Weights of a small contrastive image-text model: encoder norm groupnorm, text encoder layers 7.
Rows from block 2 of the text encoder, named by matrix and row number. Rows with one number belong to one neuron. Each number is 500 + 40 x the weight over its row's rms, rounded and kept within 0 to 999. All counts start at 0. Numbers have three digits each. After the name is the row's rms in percent of the matrix's.
# fc1: MLP up (text_encoder.blocks.2.mlp.fc1.weight, 768x192), inputs 0-191
# fc2: MLP down (text_encoder.blocks.2.mlp.fc2.weight, 192x768, transposed), outputs 0-191
fc1.448 087:495439489563455511529515512513576460498475550538517520504499557477518559473480545545527527540508507550480509478524455530515450511489485537500515518488566581469515496450556532518520530532618490509516473508458446514411527504538527479528520501455519441532509493521507486464532471444501504380510426488532505492452551542560545501572523477546470550465496421424498529491469521476531499561482480489529530551445474495553437434511509557541542499538486572498453522487470504556369411473532561541516475451480493485508542513475555603549453533412460555469568511531517495488488477475491536488
fc1.449 115:512560457531498508525518531482510525534494506545452463492447507549488420450515537449438512490496477511530509522435504546478479515507455540450532484497494572541460573553525442424456528471562507543478479505481525491535587505511479478525558500523520486468486437468423477540585446509441518487439555469528425511446428472567480420550416505446524554502464401483544540485506496500516571528552546613473508519451561489507481487448481501524563516511466529495493532531493585453434466485524482486446465560517505561454462545494423534482528440490544535452483500478515536498459474478529450521
fc1.450 111:467460437506490483424476472517552490486519455596526456515458471509524489501515488474465475495472494451497500520478482475479532496498485476473451522481608539518497462476496472546489554512485500543483560503509444472542526538552446476494507510471383461475503524524452530439451483529518432466567438453548531516473524537525559477511508462505524482513425460537461453433578504520469523566500419460523578517491516453515497507464456554456478557496482423514574430493533561535517418546585457504515536615407487500575547570524455530489466520534509446488520498471502483536495522458565512453
fc1.451 105:557467424474579524491531580470535484437498529546509453497523501438472545550536487537520481450470535526474498525491477530443555494484506553503605481574440449460461549485493461435499556513528496458379515476521490565487499549433488420443575541504489529476521495535484525506507468440475538415556567496488504531519534475508460494535437506487482492564503488493554488537472548514485453471473458521531550501508562541554462504446488488414529499536465533528482514548538420499469481499489539509479449486522459545481475540501566441572397547508559422535516556542478503515532483484511467457
fc1.452 086:536465478447478575537485480594423440557479417491469424569418495548492542585510463564484433490466459507475511541499510533503504507492467482441446510517491478483536451540457433556484512524447472556456503497499508519490488453552541553505443485448543448505501537496515478543517508512543483506424467520539480515503442488510497562505507576471543511432511518508540530479411493438458398460504498512569513475559538467522461518516528501553459442495481553475536469473529503588500531409462581445499587491500510498488513494509500516565449489535452460443551518551460499468489536456441492484
fc1.453 099:545532539536469560452557411530535488478463458446491489502472481520488519468501527490431440432436448448465480531509490535550560565520507492476536455517468479511536494446510524593524493550514455466522522522613511467546592502445502547544474472482525504480433505506434526479555583521551483542513434495425541518512430484478479459569456535486585452468453495423563489496444542495470598533466455487475551540455496545561499546490522530534489538539479546472525518528536546480507476506511541495536550528530464508472518524470458493574485567467504508479525532485480517523567516475512582429
fc1.454 151:437495532509542453445491563467521520526514508469416455517558474487466502508534549465540519464468479499465505476490469489479493472523438557506572439508545563567534442543551463448511584516541471509425456490502501511558452431576480480446484514543416525509534570525479544511589486549433506491484482452566449473487471476521468471460485514440482555529520479484477472516480417511469500519556522569436560502483490544531487495492525529442568467573547466464556488493536447394442505498501507522463557451507499503522599490563516530530529527544504493522502516485459514404504505440471439469
fc1.455 107:490518505494483489486492507519499512453508457494463499519409526495551529465543476493477430414422543524429558533483496437538523489452570603540554533509559468501510508488482487441532502520459537493445524502472464530530521530509468537471524543552531481554475442481502558476473528481535510446461457593434462456438434571497489547491524468512443454470514537542525529525490476438489471526483501606500534439518543529487452562479587561486438456547424517468553429508505488488460547489511494523527553470437522410466507471571520471493500475500474468493522468495472447462591458461531437454
fc1.456 124:535529501419533497526511499535510449460482522469425502411431522494495547507472489534466490537480416531473499486505510524511533536517513492525433528500481482542414512464469512481491451528441421478601484488437494506514538547509493465499541547400497524536568543533550560500504488477475526497479470579502563445468526474533498467543511549522507434460525544496557528434571612529495414552480454485527522486521528544497550500467497476479457463534502548421511469452507499513475516539539533519458516458442501502545509428524390464557428587491508493432500512559471452499551481512438519484
fc1.457 082:493464438511443395537521543529484526492460578537510469459522521572520513501466499455466534486491488488482518512517459507553464511470445463491498481460459512499514479476495435515453477498571486482537474418552513474476438572495525461502469491428500465470465442584482531496496481505502552533483527577513553553540506496509557498567529577494538467497436467569514535515439432546562400431584546525521575549526534519455502543494486486486501504512498440470474401551527477567508481457503462537535530499570455574495460537513538547572508469533493537504583484433496512506453471501454479433
fc1.458 136:459501490499475531466481530467534539561475531485525438493515577480533523560501545463490435530550428454487448554488438518457439581499489453507509483547420412519506494469453501522503438537446486498462489488463533491478536374491498513433505544503420548499505589474475537539523471510513561536508524486514579464451535556495469535525457509530499450496502536496509491414470474517575534449507441529524493460524479488505457492492470551639505486564492518472494484501477427607518516495479475559466477518547507449517513437493408489512479517505524497449557496474454468577503509498489459440
fc1.459 106:509498526507507423498477529498544418457495460499547493558495443479565538531568584438456569503450525446546557505497556528560510500487518479520543554514502537556527580497443520455514446538556507446448518389486476513540539472492547512557492536553496479491491518468499448440529441515427486558483502522539532465471515526537514602526448477489513436468497502505464502506524451504529515463526476467475520508533490481502492573558502510464423490495453537506430547508525478400437536564491548454514492525511493424568556482546463543506471521503452393533485554441499541497486450461452508471
fc1.460 081:491452476495460503527470443460542535508481457533521421584500449471495515477504582538454565493501497447486540548490515546447417447527492508495451478542548436539444532574460455469428521546563480437560465464460544500478529550490487557546502508400484441382533529505463530507559539475509454466509493491484522588537491463522530545571531487512535490400554486527494525532496531429487531482463565543444518521480461570492538449508521492489426509527469481433507533471563559519446515501508477519536465499513533439515495522479535518517442516461503497552496427476482486487478559512489582535
fc1.461 106:494504481570451398515488466513478425487513495466473445486509433494555451450551562466512445579510509494529579515487408527465551509494498491478547540563533468564498485431498455484467500487497529511531486544581516501541493480481512494500507509488518566515543494523526524469495532448496485573469532471452511519452449526520466480413491516449468512531520476478474563483463499547449508512486517502500492506431552496490463465496394442541529465535487552509379444572470535530441598479516529510491526510494464455510535463451436536538543559488551499540520590509539481406515522567516493578
fc1.462 130:516486497523462567499520527489441565440538482583452515502486457452514454570528513474478529487546459551480476529480474509507538480547565562544501474493491454516578493526471554503487481501518532558502548471464496520488457528506483517424525460510496562515467505536508532517510454442397489572481426508523450488469536554445488600582506453505489503450538467505497544574515507595466535479508398572458499469505476448550550562479523490427471507562521451459566561513462438527540484489487449497570496500499501442527405470461503472506519492504429468498525444528500429525453455532538493449
fc1.463 106:495504447517456539459495524504499482556531475488452528520534527507529539571552422547474546484518455423500477505525445469456525592498529489498505447509532480490576505530526478536494465493490524550522501540487489485472543446519456446484565502576450474562539419482512503516533430558457481469521538523464517489515468537502509553471471491522479508470496524488426551559466500472470467444558428497533545472408481477486496524476443478444516568422442483507530461547450462520421429549450518536561524511509493542609512497539411521533539575462523476522426524579566531489452508475437539515
fc1.464 092:530575528492510522508491541513569473488541418522508428510493481496425513495480526544449512479540508459570508492445529483501513550460403501441533499538520456472444511541460420466552505516519476496569492543531578439533523541523489499491500524439525568377419476553458528476418512452515500426483464481510455477524540472463538516489533571439495558445454496518433407503562507465429485536564494544516486495440552475499529509482526517514478519539446502474533487523458489546566453543486497501501479515559486538510574506522549545501509520456479441496576551489449526437517453573483482483
fc2.448 091:530505475494531556564508490535551454477489538438501457481457471534505496483603495395481505550501563440486543504477481491542437541514492485561440501511558495505560485527488485575488596470486482519563493503500479509509517523474436475478522550513480488487497577473521465577512460548469521450485498516531518458512503497484522524465535514439509494486523558472496545505435493422525408485491508527482449467481522539443526485515481576454492491516518504458484409471504378438473480453466457495497594492589462483516434489513489503534465520555436555497480524435584409486562525548437511447
fc2.449 129:518579475492534479521489483424496527492480536544536463465495496579463452571448534476442499568540511473523467495479484462538507508481532504502567533537581591549606526474518500482562550483421609468444464473491506527476524565460497506511485544518496467552450499488495572499464456502463526526506519544509420496464543441492424493436526440478455495544473485447563513517547529567509491508480595582521453532517501515520503508478458507432509489511550480475498453480518473490489541468465487522431501483534487550473493429482501520466442460450487544496411514499461561425530538436410512480
fc2.450 112:553456514520507498479533466522504472538471541480538466517482541551555419456485506532522553499499526480481509453586446474434429485444508509438480523525535547530553425430541485521476476409506527546485482483564468533461483497560465447504503523473452511550540463496498559517488515553543525533576451470518413494478513553434473509537455386527561502487447585435535454543556439488519485475510471478562449496469525489468516511538461573481436502497541506531538510510462555450449537535618456517444547513471474491489541496441493520506499491435520539496487525450474468472484507437583524528
fc2.451 103:431487482549562474543528560500501484530511516562461576516489554470491494491465495529536499498505511490510540581523547495526497498476510473503500406491544468495529502511499450474530504502470499510483505488533591468407462566491494505570489506508453494506492522396507504432590462490556455496489542520460497553486529494570554420529513446492506466505529509509447474544545477456519528477447574564520468454413510471522421505472517462526519443508491499568529591513463455487463446465512497472501501539492483510585433418506505472489425457536463501578480484385473526431556514438530575491
fc2.452 072:491446504435547533412504430532493456547500481463474441469478465467465547515468458566456442477484579470448545560459500534509480487463561522535546493487533495501598533543487489525505544534425490448474473460460514570550509528469485548512507549460548464487496460524470441573437498543501505501486561512484498501554455593540432526519483465459508458497477472522520517592477552479581445467469476523463489534490538582462526495443561506424520499505405479471502527496445577491569502469558424450451499521477507484438546505530538490474524494473490492542431428525478476509491569538513488514
fc2.453 096:558535508446496506514524454505449523457503524518555483497520475534509497595561447460458490524502465489479483533530527496488467479481469556555466499534511511494528422511526536485565472465464479492542498445484506511552495474521540501465537459495476446483408519472579519521434538493473542519498495524467471517527539437523540459463524442464469469482573492518500433554442437464518485490489454484559567486510496503468535432611535502431441579483482538479530548569503488470520436453575509472546531537469588502473485493577455599446491553481431531484406507531490547500456570526461542421
fc2.454 157:503513568485464533506565588441539441556517463513456447514495550503477516449511529504504499507477516525576532541524532503484506508496507569437441487476512546521539505515563428551519530474495510528421449471554505552488463493443519558529517479560531457503496455457509548571460623513446523445503540506453511456473519479469457466467478404453513451499496533488489533466450513485516392486557512519464452533507493467497473454558513482473578488534554530484502537446492501496483497510566480504493489483490520488528499397509510515446494499523547554511370465517488630485434427538513508491
fc2.455 112:471477574596453418502526539504487471487533517487486427534449509467531506523507498516410407477414523513497494474467531534528557484469508509500524505474526531497550449542514485424482513466412602432511454499455478567599498445504532475514494485504542502437463432513501539533479515529505521550487442521557531514482479471470509469509551458526493472506440495487486627525511561560529499463515431506485457495454513491535562503437472535515443551509471504510533501528553509457511608486531480517521522570481509516518564528486547466560514522517475469550496449428422491541483529445558442489
fc2.456 117:552593556467579481559509507518502483555496547480494513523458470509515559530530482538421535489442594550394490502571467509498538468466485568454553495442472491507494454509520501521514522526452551520508511497445500415534400504496494528504493443518507484466489544389497480510519475549551445451393540478577424524536411433495454501499519494476528472531431536492475440566531552487598441525537465518527498482477500527463533444497462499519464522529459539475478484469466452456498475483452493558512486529455497516542540458505506516547512524510470431482542515533504524440466458532526461539
fc2.457 058:498513462541505508536497458501498515461485501498532430464554417471522520493527545562514535484542497443434432532445468522494454485510581595517451465431520536461457559469570500510499550533579487554427545506437494546533444550528486533519502535531481563524535472493467551516577445415486482494481501548501560486501469456499483504458509499579603501522452507577447474509488560416507417503445543530527511542513605438461517495507509501497458493439446531541474509493515512555517464481510492564507449487480487603438514525524511494494475504456513520534533480526480478553504497536459490414
fc2.458 148:441550551536507498446560432447565496548497525486514421511428483559501515503464542556497471497544487488467418463526463485494504516516494474469507470572492454579480477520490520498476443564509514506626511528527516471432500479562469583479463584496491543464517504524481512593547397517429435496484497449499523537474541525441530508500481589485525480492505527484506501552524516506534503445469490450468527439567495581421513518545521461464471484474412465560466463514595408531518503455495514509537474472531484509546490524567466447526487537522503445504438515489501554481535499481504520475
fc2.459 100:506449548508563522482519518500511541455521417454503507406504509535469546537471490491455492469464489484525480521470543539504480448415477559541475525431466525505522552449480512516445487529479549481499467434504507552463468500487424572522501475478502494473536451536458494497482503443485476513382597493500509544484509483465547510444513523463527460507491514528463489484394555552496559508471526554540498488509521496558527565465482528490543514393534428507516432438471508481540566452517527499597484497549504450494580541459531433535527528529538486581470446467438454526449479478602503490
fc2.460 065:529541478486569436500461524559494500555564490481493474531539509471526435505427515466488508456562482587551508555513493540500496481486516479485530459435433507470502524566493498476543574500499464560482515506503517542498552496434424514440468549491541526477451433486460489458446451515503558549580527490539482499497479457520502490426435507460489541493441472446489475498528429478407493487540511470431548514485529491496529548488464539514454615527515555484404466540519467474516472512537478401503542508505548455440412507476544521457487573510510484397574462515509557505519482469503551485
fc2.461 113:511492468490481532495477579406521475519474540523517515504426517504452476468454525501548574498439528489423459566533506423521525442485490454432504522470536478486481480566497481546531543550466538520536484444523524572452399518462438471517513484459500473535454501538526490530497532497492399490556563438549499506526537489480484469464560513482542581445576504597478466450485465549447503460452573491536552439521495467461482459558474485493464492525444487452571469514549563551505532476556466517511482487548536441513552487501485507511475480584587504517508506554461451539537484475483450550
fc2.462 138:523480519491397499483514460530523525501524555518542468535542568422441570536440544466520535470499514501548470503428498496523543503522483501533522501504485436484520480467546442466510493503444533479527555573452490482527500478597545448504537484481518541543460519513563526500457519483476473483432473518548433485438496541548534628525451482562502545493517473552529476461498528531507495490449422516537528503505471494529432499545469484385529467595480511497533537449495470442547447542565487476442490463421547457487495543414474533477496465493570467512514521586486503511488425503489430522
fc2.463 122:498469467544484461464528517432513517599494473557541540492562425580464426478553536547509536469451437473415494520500509433527499505512444555470498468547527452476555517479400545492546508581482498561467449502475496512453527458527411446525512485524526501507526537430554539483523570540505524504456562531493507522509534511446460517476494521521462464437507429493495543550536550527476406470501458481556603464484505470478533524512537543468515523474541502524475529493446458562471458526471458471460521508508482503451588530518480463491497549505566459486463430473471505531481473497469575588
fc2.464 076:468457537493462497550509537459459473502569494459446521518515446570515481422461471491522530526497478477530397518461523485424446516511431478499517468557464488565503479530522489499521541500537530545503483524517478532513513524483492491488444498443515561599554506465446521496485454522457452498463538460528525493483507510480491416463491508437532534412490542530537506460559469506459581530552559542474524542514602473489498485434501523511549518504459508491388499484451519482455542457526487483504519502478442400459505480429547464507518544415566395507566464526520536498509462417550548546