Rows from block 4 of the text encoder, named by matrix and row number. Rows with one number belong to one neuron. Each number is 500 + 40 x the weight over its row's rms, rounded and kept within 0 to 999. All counts start at 0. Numbers have three digits each. After the name is the row's rms in percent of the matrix's.
# fc1: MLP up (text_encoder.blocks.4.mlp.fc1.weight, 768x192), inputs 0-95
# fc2: MLP down (text_encoder.blocks.4.mlp.fc2.weight, 192x768, transposed), outputs 0-95
fc1.238 110:452468471528453537571526534528534503524566469441482487475536459468515484514472492535493592512519525488478469480511513503475529471428472517472485431565517494454402530602512550488453509435543417392588494471516470513566548554505541544521485483475449478467503548491448540545507540485448534529
fc1.239 089:594553469496506517480551500463481481459521552439479519526470444460460488516454521510478496444536509507436502400487469515544433530518497496515468535500485532482477462512520466597431446428569459578482544521548534502445466491510550514519460495490574456469556521517528451500488513532418488429
fc1.240 075:515473548428622470433448436418502582535533486536484510520561531450525480501504508451571523565524473523507510524457593518562541533503491464483496483497424461475454528440458461508414510489494503487510483464450516485478532464481468463543484479462486468434536443487492566416537480539483490458
fc1.241 113:492559454485501505513564537495454519491539485570458494470491495536484522496492506538606434529465432479455502555436509505456513511541484482512485492491476499517553505421465522545482474550483522512503482452460540501496511495466439504510548586416519494527434501543580514506472551560490494511
fc1.242 078:494432510490560454495535416467448459503471457468464546503510550488497517501495522505465495529441522546511474470465536466482466506535482541504547492444507493474508533567475537515536513495493421466465552485447512498547461444584598513592473539536486500497460472478501464478463489561444560544
fc1.245 088:477508493457465524430522478467552443478432501526468505564492502462501534490572529522497521508457543428498629497529528510501481503519516522450505527489575491481438475503540501455472462525571467385453469555477502427458564472475483583500509474526482485460421516546501483507530501566471461529
fc1.246 099:474449485465475558502492558571516496525455511542518475477431441574527405510502508560439521477458512438495516503477550478538508531570456496460541534533509483523453478507473523499525584529508449510567609514549473532545426464522529453523468463507484506499489448458493550475442525524542483440
fc1.248 087:455484457469467436505522456535565499429503517505383469501535536501472496520569551523428551429513577526503525513487441564484525533522492597525525517535494451544525458611529444508491481429484524566467501536510489535501519490540488464547506533456495515484539531485544536423480447529530529398
fc1.252 114:509485471507522487521541462544446511458507514613498456490557488499487500452512526509552535470534485466465521525478449527431479509462528468467485558554540559499504423507500541588536550471464475574505475466466505443553463457492517506518478463457494520511510509576475563478435514519512581495
fc1.253 093:401525519438452495512483509545453466530472503532553455553567498557443490469572547486505407465448482518513530534481511450538563509533502527521488542522422476457569484477498498491504522488386471517432480518462445569625555505530488559521522516496557533556530452511508492514543487490476463480
fc1.255 098:524469521516487536473502476507522516411446549460523483500518407474525554512399509529568540525521536510544459482534536502504522500545497481591528481553518473515486477426475475465487516453499552470535429501492532514509479482488509539490489462500545547509504472437594554457449575464459408566
fc1.256 147:501453473482463557580514511463520477506489464456554479442553398525503469553564557546489541453436518430558466439509500508499511495519499453494477526489517505531509447526573561515458491563468469420461471397506528464555573553556582574527510541515513564456486457520506495491495505484484510478
fc1.257 097:457576469446495529570529451491474462487560477474498551532569463536457566604519520442460438502502497431450458525417551539485469462475449515504479500440573475428459518507559488507513482522468536500514565482523529512512441483452469485482458556509544465451483507495514512439488495575477554508
fc1.258 115:504482598492521550489550404484490545531568580551464458477461465529531488483514490518459427550589485511512484461530512511490511499467545556548486508487497489555483529451483530487533472534472482565472546503464483446365513462505530486462516518546492487488496518472467567480551423495481525561
fc1.259 110:484431570492544438465540533483491505473471443581446471487483510537469534446469512546557489541436547437485509482507525519469469537585499468497523504492462533539465533454552473496422529470561504553538493481534521488482511429590476408450567485491459542530470498520531450460514512515537434505
fc1.260 066:439523466517518584498464540485557521504500490394539473548494528629408505507518521486490581500494489495500477452501522492550508541558506540508529462428528512520531552596530489571546429458478590561551465493537502503521484493536559586464441522501458476530541513526478445475522496465491523497
fc1.261 128:556441536620568474508514481521504527474505484524409567442503476483426485554471496498547503522483499429505521447477499564421502539490497562481493571496605407489592466456462440535468488530458485485488441528470566500513489481451453468422529523481530520485497513448472534560530497503473424468
fc1.262 111:494455534474576500510487525521473553567540552456496503506494440456450489549521464520455529508534529464548482499507459499474555442497596474564507543525575505566538449452532499448481503525499530492490547505503524486458476522459526501566459540476478406538462495533549444566492443471454472501
fc1.263 098:515523477545488482474589436532514476506486498528514527485471565495492465502549526440523475472521513518502530529527486452515516466553557526506445387485457479483448427472541569457411499499492446446517516527593505499494460529563528527501556490482533533453545479518447530460589482491475488496
fc1.265 071:505512554553477555471421504505553480474470491502468481441438510502475496514541440483418485502461491512501477535447470483506513519502551604501537518452441498511491509522485463502539517522520487557455539453513507466458460450491530444469496445492496527474499482474603557480454520516543485457
fc1.266 086:528477480443502476485491500473464496548479445491524479452514522504413580488577466526412496431499508534473450485488486497461563468561467502534400492504521551541488560525494522413481459495471492566507507554454475524579516513508474502464472468501521520449582454521499550497491549474397396564
fc1.267 083:503444535509546472479456455567463522456496449479529499467530561452452545506430505534495492482447448459498529523475527464469505587502486470465488569527497410481512384533480533494536480531533451531484460480461471495544540500437556479477553434523414513526526496437487445438485541522503562406
fc1.268 076:508516521493500494465514524476512471454508510518480581565553420401551448503499442478467479535409452492466532470501477457583482439434502507515513431493491464544487512520534504550436455539497442462487498594474427509485541513428519469565522485520497503490491465464457448524568488534471498507
fc1.270 112:469476474540490521552418528545511586530519391562462554512534497518514562496525518504541461499445484517483492520488451572479492488492482525418484533471475557479502432470496487561531531519510511476500504411569483477494406518470489541550534459510427555535589516476501513436518523476562446455
fc1.271 107:553410466468520508464506446484512461549602515492420482492486546467520489524453476520527567469508427536487486500538501504498497436509512480525539447522513454541551470540533520524479484490475499525495498495476455533490516518438534467519529374522516445485472461507515568536454491497413490518
fc1.273 074:550460548542440536478554453410428426555512499507445478443474501525437522493493497545510445468533534461484480514477446477510518547498538520513465459533547502524421505504510481398552485517472543440488463515435464501539471538530546500554471507471477497574461453550539513512545558403527518456
fc1.274 102:444517519434450440509467515454563443458464439509433532501530539540498509464522502542547486467560469365578496478507628533521556563498509450540470468480502504523530502544503461460536569533512418504596437507542540523522509515526569508533511545499541480471464469495438554554453417474499493537
fc1.275 091:474563557441459519560510489502552566466527480488438464514557511558510461472466440489489482521508528505517451486463479453436474523478526496488539483445497435442487540542432544463524473567518459503498568507466502511488465420545465487495535508441525493453591473464449501467546502519463418443
fc1.276 122:548504446518514546448481446525517464467456497424454580557479543510478570544498443503524495497463498524496455523515521487528541517507463454494499563501489489483502438549481485502477512562536457543441492492482504438516507466488464395520563521504548499573492485485534530609548459516481474477
fc1.277 095:471517479554507424489566415446519516527534515550507499432477519516498504463492484466525533466465487495472568512493537509425425571560502527513500552501506568557469514529495416531492558457498584483481501548517515472498565464504498555444476462541463521520472507535393516544436446447494498530
fc1.278 083:473430494488489557601535488464422472503573589504417498509501513447514528489492438453548534450579437465518523545514538496481547522474494518445520438522538436456486430484509498516580479473495533507439464457465551529510487487445467455449503538467507459513521512524512597491506544502488540458
fc1.279 097:562467518518453495510462530536447487544446542490488476494464467504473466463515499566478517538466512488562554500536535410502503504496454511489545545502481537490530536481453546556483439575469513578438450393482522462484504506501527496559447504525473568463507505456530503485487443450480543468
fc1.280 097:579538409450510546509517440521472468536512548528482440482464501539483547501503491498491476455535580562488516513459548508573433457473494551549528572476456464526484492578505464524504494477490535543530560451432534497499519512519539476506537497523548465449526475535459493471582469429456524473
fc2.238 112:524422503583450483563492523521444519538556483429438492417472472486509494526522426474543508506549512508477523464510588438470439496576477516456502550507552512546477533517466452538469440508509529449455479501534476516509531517480480436502434508475474478536507531538536547502558503543522511528
fc2.239 087:493418490473577542485502511514485538495506502468432486590483527493449457498443527555388475415502499577510580526475436473539443518537440490482568567497485469458542423498507549555601486451497527510518565472504471447479547496481449542492527475415438506451529458501536465533426474519524497483
fc2.240 064:483452478535462457548507559493502549458532487444491434465511475466467473492542490523442544561533537451525419497535544384465537434528531486439471463473455539491497504534514524517455518620435502454463506475523546472453552513532437499533538529515491486422492511486509495562510439518532548546
fc2.241 109:535510461497514494519450466454498470424459387495546484482446516453499536484466502531546515439485450481447587564522514476500452501435447482510540496535591546497469455513464509458524534554521468546510473502411554484490465486494448464498481525545540535523558526541568531499497502484520484504
fc2.242 057:544512454460481470534516515498543474491547485461511580477550508435499524459510487497500466471445531481486486498526584468504476560452525462439472481547499497502526479508508486432571579523534543492456487524473504519412504512536415457503515478448470538530582354466604470538471458439454489510
fc2.245 082:501538542489553474485436553515454567419478525400533490428488545499498572444564569496524465535553583472478468486518436452511468418478450449550524479501524496515635520516511476518509530581490533524505450457493513529512441497507461517488484528474467501547513498456468552579418518503508564511
fc2.246 096:532494496422570485507483470512438518544487509474501502534502463527551487466477506505485415518499531440515519461533583449561480586533440505494485526523482463495497500476510503533494475446476550495486590463490428523515521475508503461582521510537447500519532472547493520486439517574542515518
fc2.248 084:433525563505549476559544514512469537566510461507534491501551481499534467472509492517505449523482410447485541523513500511545538451495452376509604455415491591532548444465527465482495569531445551512524493492560514471463454458554505563489496436536603455515484493477441474496509505519486498502
fc2.252 108:526584455491489449538467404489492537522499521521519463531494467516546519430541532411519457575513525486501509513445561561446488415499520460539523508529526477577506511510543477576438438545462584540554472483411540531491533467503465479542489464516500606547562507524501560507547494510440464463
fc2.253 084:458545520508475538452466474473483569518478535482450506488462503503526510451550473552458495453490473503546512519491575504522549532491547449450532527481557485491505467402519459526508551562478492483540490438424531478574535488513527527490567526476487464538542498449465453529528573450469535496
fc2.255 085:484419454542482494494573479553460508496453466569500564524447520517506493534497495539503507498478525461415515488517468501513524503500411444510472506494506496499492432408510538526500530528490478421436496545524463500434520463504480455492565521505476553462522511494576518594473538495481534527
fc2.256 160:476462533570463587591464534501479529427449520483494543468523440511488477522559491519508533513457531484443488518477532482550486496514487455503502507495526489556484549499491574546515446503485442526504448503527448450490488492506488561446531476458472541554450503504464469457503485475502441484
fc2.257 088:519477500534516510554501543566533521471505523533483492465475481503521543465435506579473491452467469484500473527537471436570522596484502431485465498552505488537537507547498506452565579445489492488464435512572501534570520525545442440495458474494477527476453501507511557569463488504617501513
fc2.258 131:540595473519517523465498514531473502537521487541469446500468476554412476470458576542472498555507553487476504510525512502532534513473430458547525510471577425487404519523520504477531468500477488515607495457542507465429401539584507507498492539474506543483451437511515515493550511545453508560
fc2.259 125:426504510401546464509397512505496462485503470516493503488534481512509567554562530566494454494461544507543518426477477561492507460494483493509533459473528464494494508509423449549465554480553500482536498487551448567549536556520472486515542506469501393613519481503510491498460458498537482525
fc2.260 042:467477465528541436501519411538586505492459447538516503514492517511518498523485526479502472530516490514505508527499512553478485543500564518420441474520526500504460484551476503520530574579480450449442541524469514517408530491479486430496498486497591511477496523549577496528537429501505534454
fc2.261 136:508524450474513508528548511509507507468406526585528578444500421556499539552411466478480546490446514436489526511495446570506513462455499496530511531461562438549491458541584528512491452382457396495544429498566486502578471536485499494531423543496520527472481520503530522487499577555511466535
fc2.262 108:592496449544544556470519583472516535484469517459475472490435447495471533540557525509533562493476494490499483473467476481479499530451496482486557512550530459485515474452473469463525466473488461516531544500547448456499447497538502534433490547488505418461490483504545485548594480480513394489
fc2.263 096:551502483470468468468519407513561453576547475481522445519473466441517464495502481472498457466470463542514480471504457455467501468485477491494486515485480560453517523561485480430443530485545458457492539521519503477559528536466470549535588571553509477528534462488579503506587551568471594424
fc2.265 048:481412487566494490479422469531491560483437474486505489513388501493450472494539491576502486493444489592520545542480491471477468571508493507494589506481477471506513515484417520546501491482478494509542445502511453540513583518464505473471456468463513498518474529547466542511491465502426546570
fc2.266 080:573544539476540509472502427492469550509465489479533469501526428504507543526527482535520502460470524522510520483450526517507520456549553460582559555532484584532490525446437572471503513543442514501527484518563548425479452488492497411536380484539553478479507415519442511497519533478516450433
fc2.267 068:423503478496536507538492489418478467548532441495447478497512554497490607481479451418569465497588540494559514517524470451549469417470553546502502493481478515458449565497525553507507544508523500509500526485442556506472445505553469401438499481534484537559507614436433530501538539418464457495
fc2.268 066:493598449506411479561486523439471456518522508539506482508537432510543494459481519490512456519521552491485405529489523438608440462380514484463547513458526490523547407551469529459411550452550498464531431507567522553515478536468442489464480485557561475480480484535486533545519489504579474564
fc2.270 118:499496494437551538515522508561523555495513453526485563457508442411451486434510589448430426421514527393556587460442570504534465475553453507485505482467451517498432586483501486488496483491504442460543498496506548506504597518439483525486490590475544444451544463452537499527523488492485407542
fc2.271 121:527408500548506464454541434531522521458433483490578518462474510514494460516489497496430465525521425573569548453561552528486407480496508476434449538485537541487513545524551517500521558429495509473543541560547517452474467513508467469467603613500467447516467490494520519500466490474492543559
fc2.273 051:495479454503534496546488499505462545498496479502493516478453399505480485494564524459536536516471596445430453500464507506459504553503527508505536563508561525497528585497507464538583563506492476521449505421540482444452497507485527483539463517462480451507501427493553440564444533462461439501
fc2.274 098:566399525418532514482480488423585465461481513573424482516499495547515555484501522506506501427494494513519425498456559532468570597555469541530470473512531431464513439552482411547501463493486409565525526501570519567540504540471534532487495472492462525493510455492515522482500463551475507499
fc2.275 081:521571588525516535438522479398537550467519499470503503385541492449485526424474510463480473486501471475484562485538456518444467505458480479476533513548459499383476495564513555426481522449537508475485495486469459411444568528531459488524450520507519465551562514411516529562475518433538494545
fc2.276 119:483567491554512488491517492583507569459484541533500539532555531472554468536505479496462436474557479465556491493556453514531518494477425458417453542524483460535466490460510542541477536574518490510476482534468491379549473443466484523507546558495489566453456527528501447514496549430558528507
fc2.277 107:544530496450551495508464493468503515478496524447547452585520505538431465479452554506479502508496520519571535511482526443472456505455526540490541479538476435503523551485564532493483523511479601511430404515566480522484454473466535501525469463530551469529498493508521639512483515508478562533
fc2.278 071:461548523478526480523524472467572529519517513418530439552482513495493526565518522614468501502497552449491466522533574589533489540440474467525462498525534531485448453493501558488397510450517503426501451548501482498482487488527510490549492424522478490493517464492462482521452442503524479539
fc2.279 084:474555526521497505449535473548525500550566439499435433478424521487458566516464525415414477534516534491497498477493497464449462502487457481495464517540430503421435487517459505478473547449588560517540500465483486492566496457491541538475516463535445532536485498497420427482505465566452463441
fc2.280 087:475480496567520498496506461465500442451494507499457454501448572560474485567497498436487502417525497441466521483478532500520490521478457480545593520544539498524419504553497541449506482556588490490516481473475498530513503481536584503536477472577584531493548560524472514556493483511534534483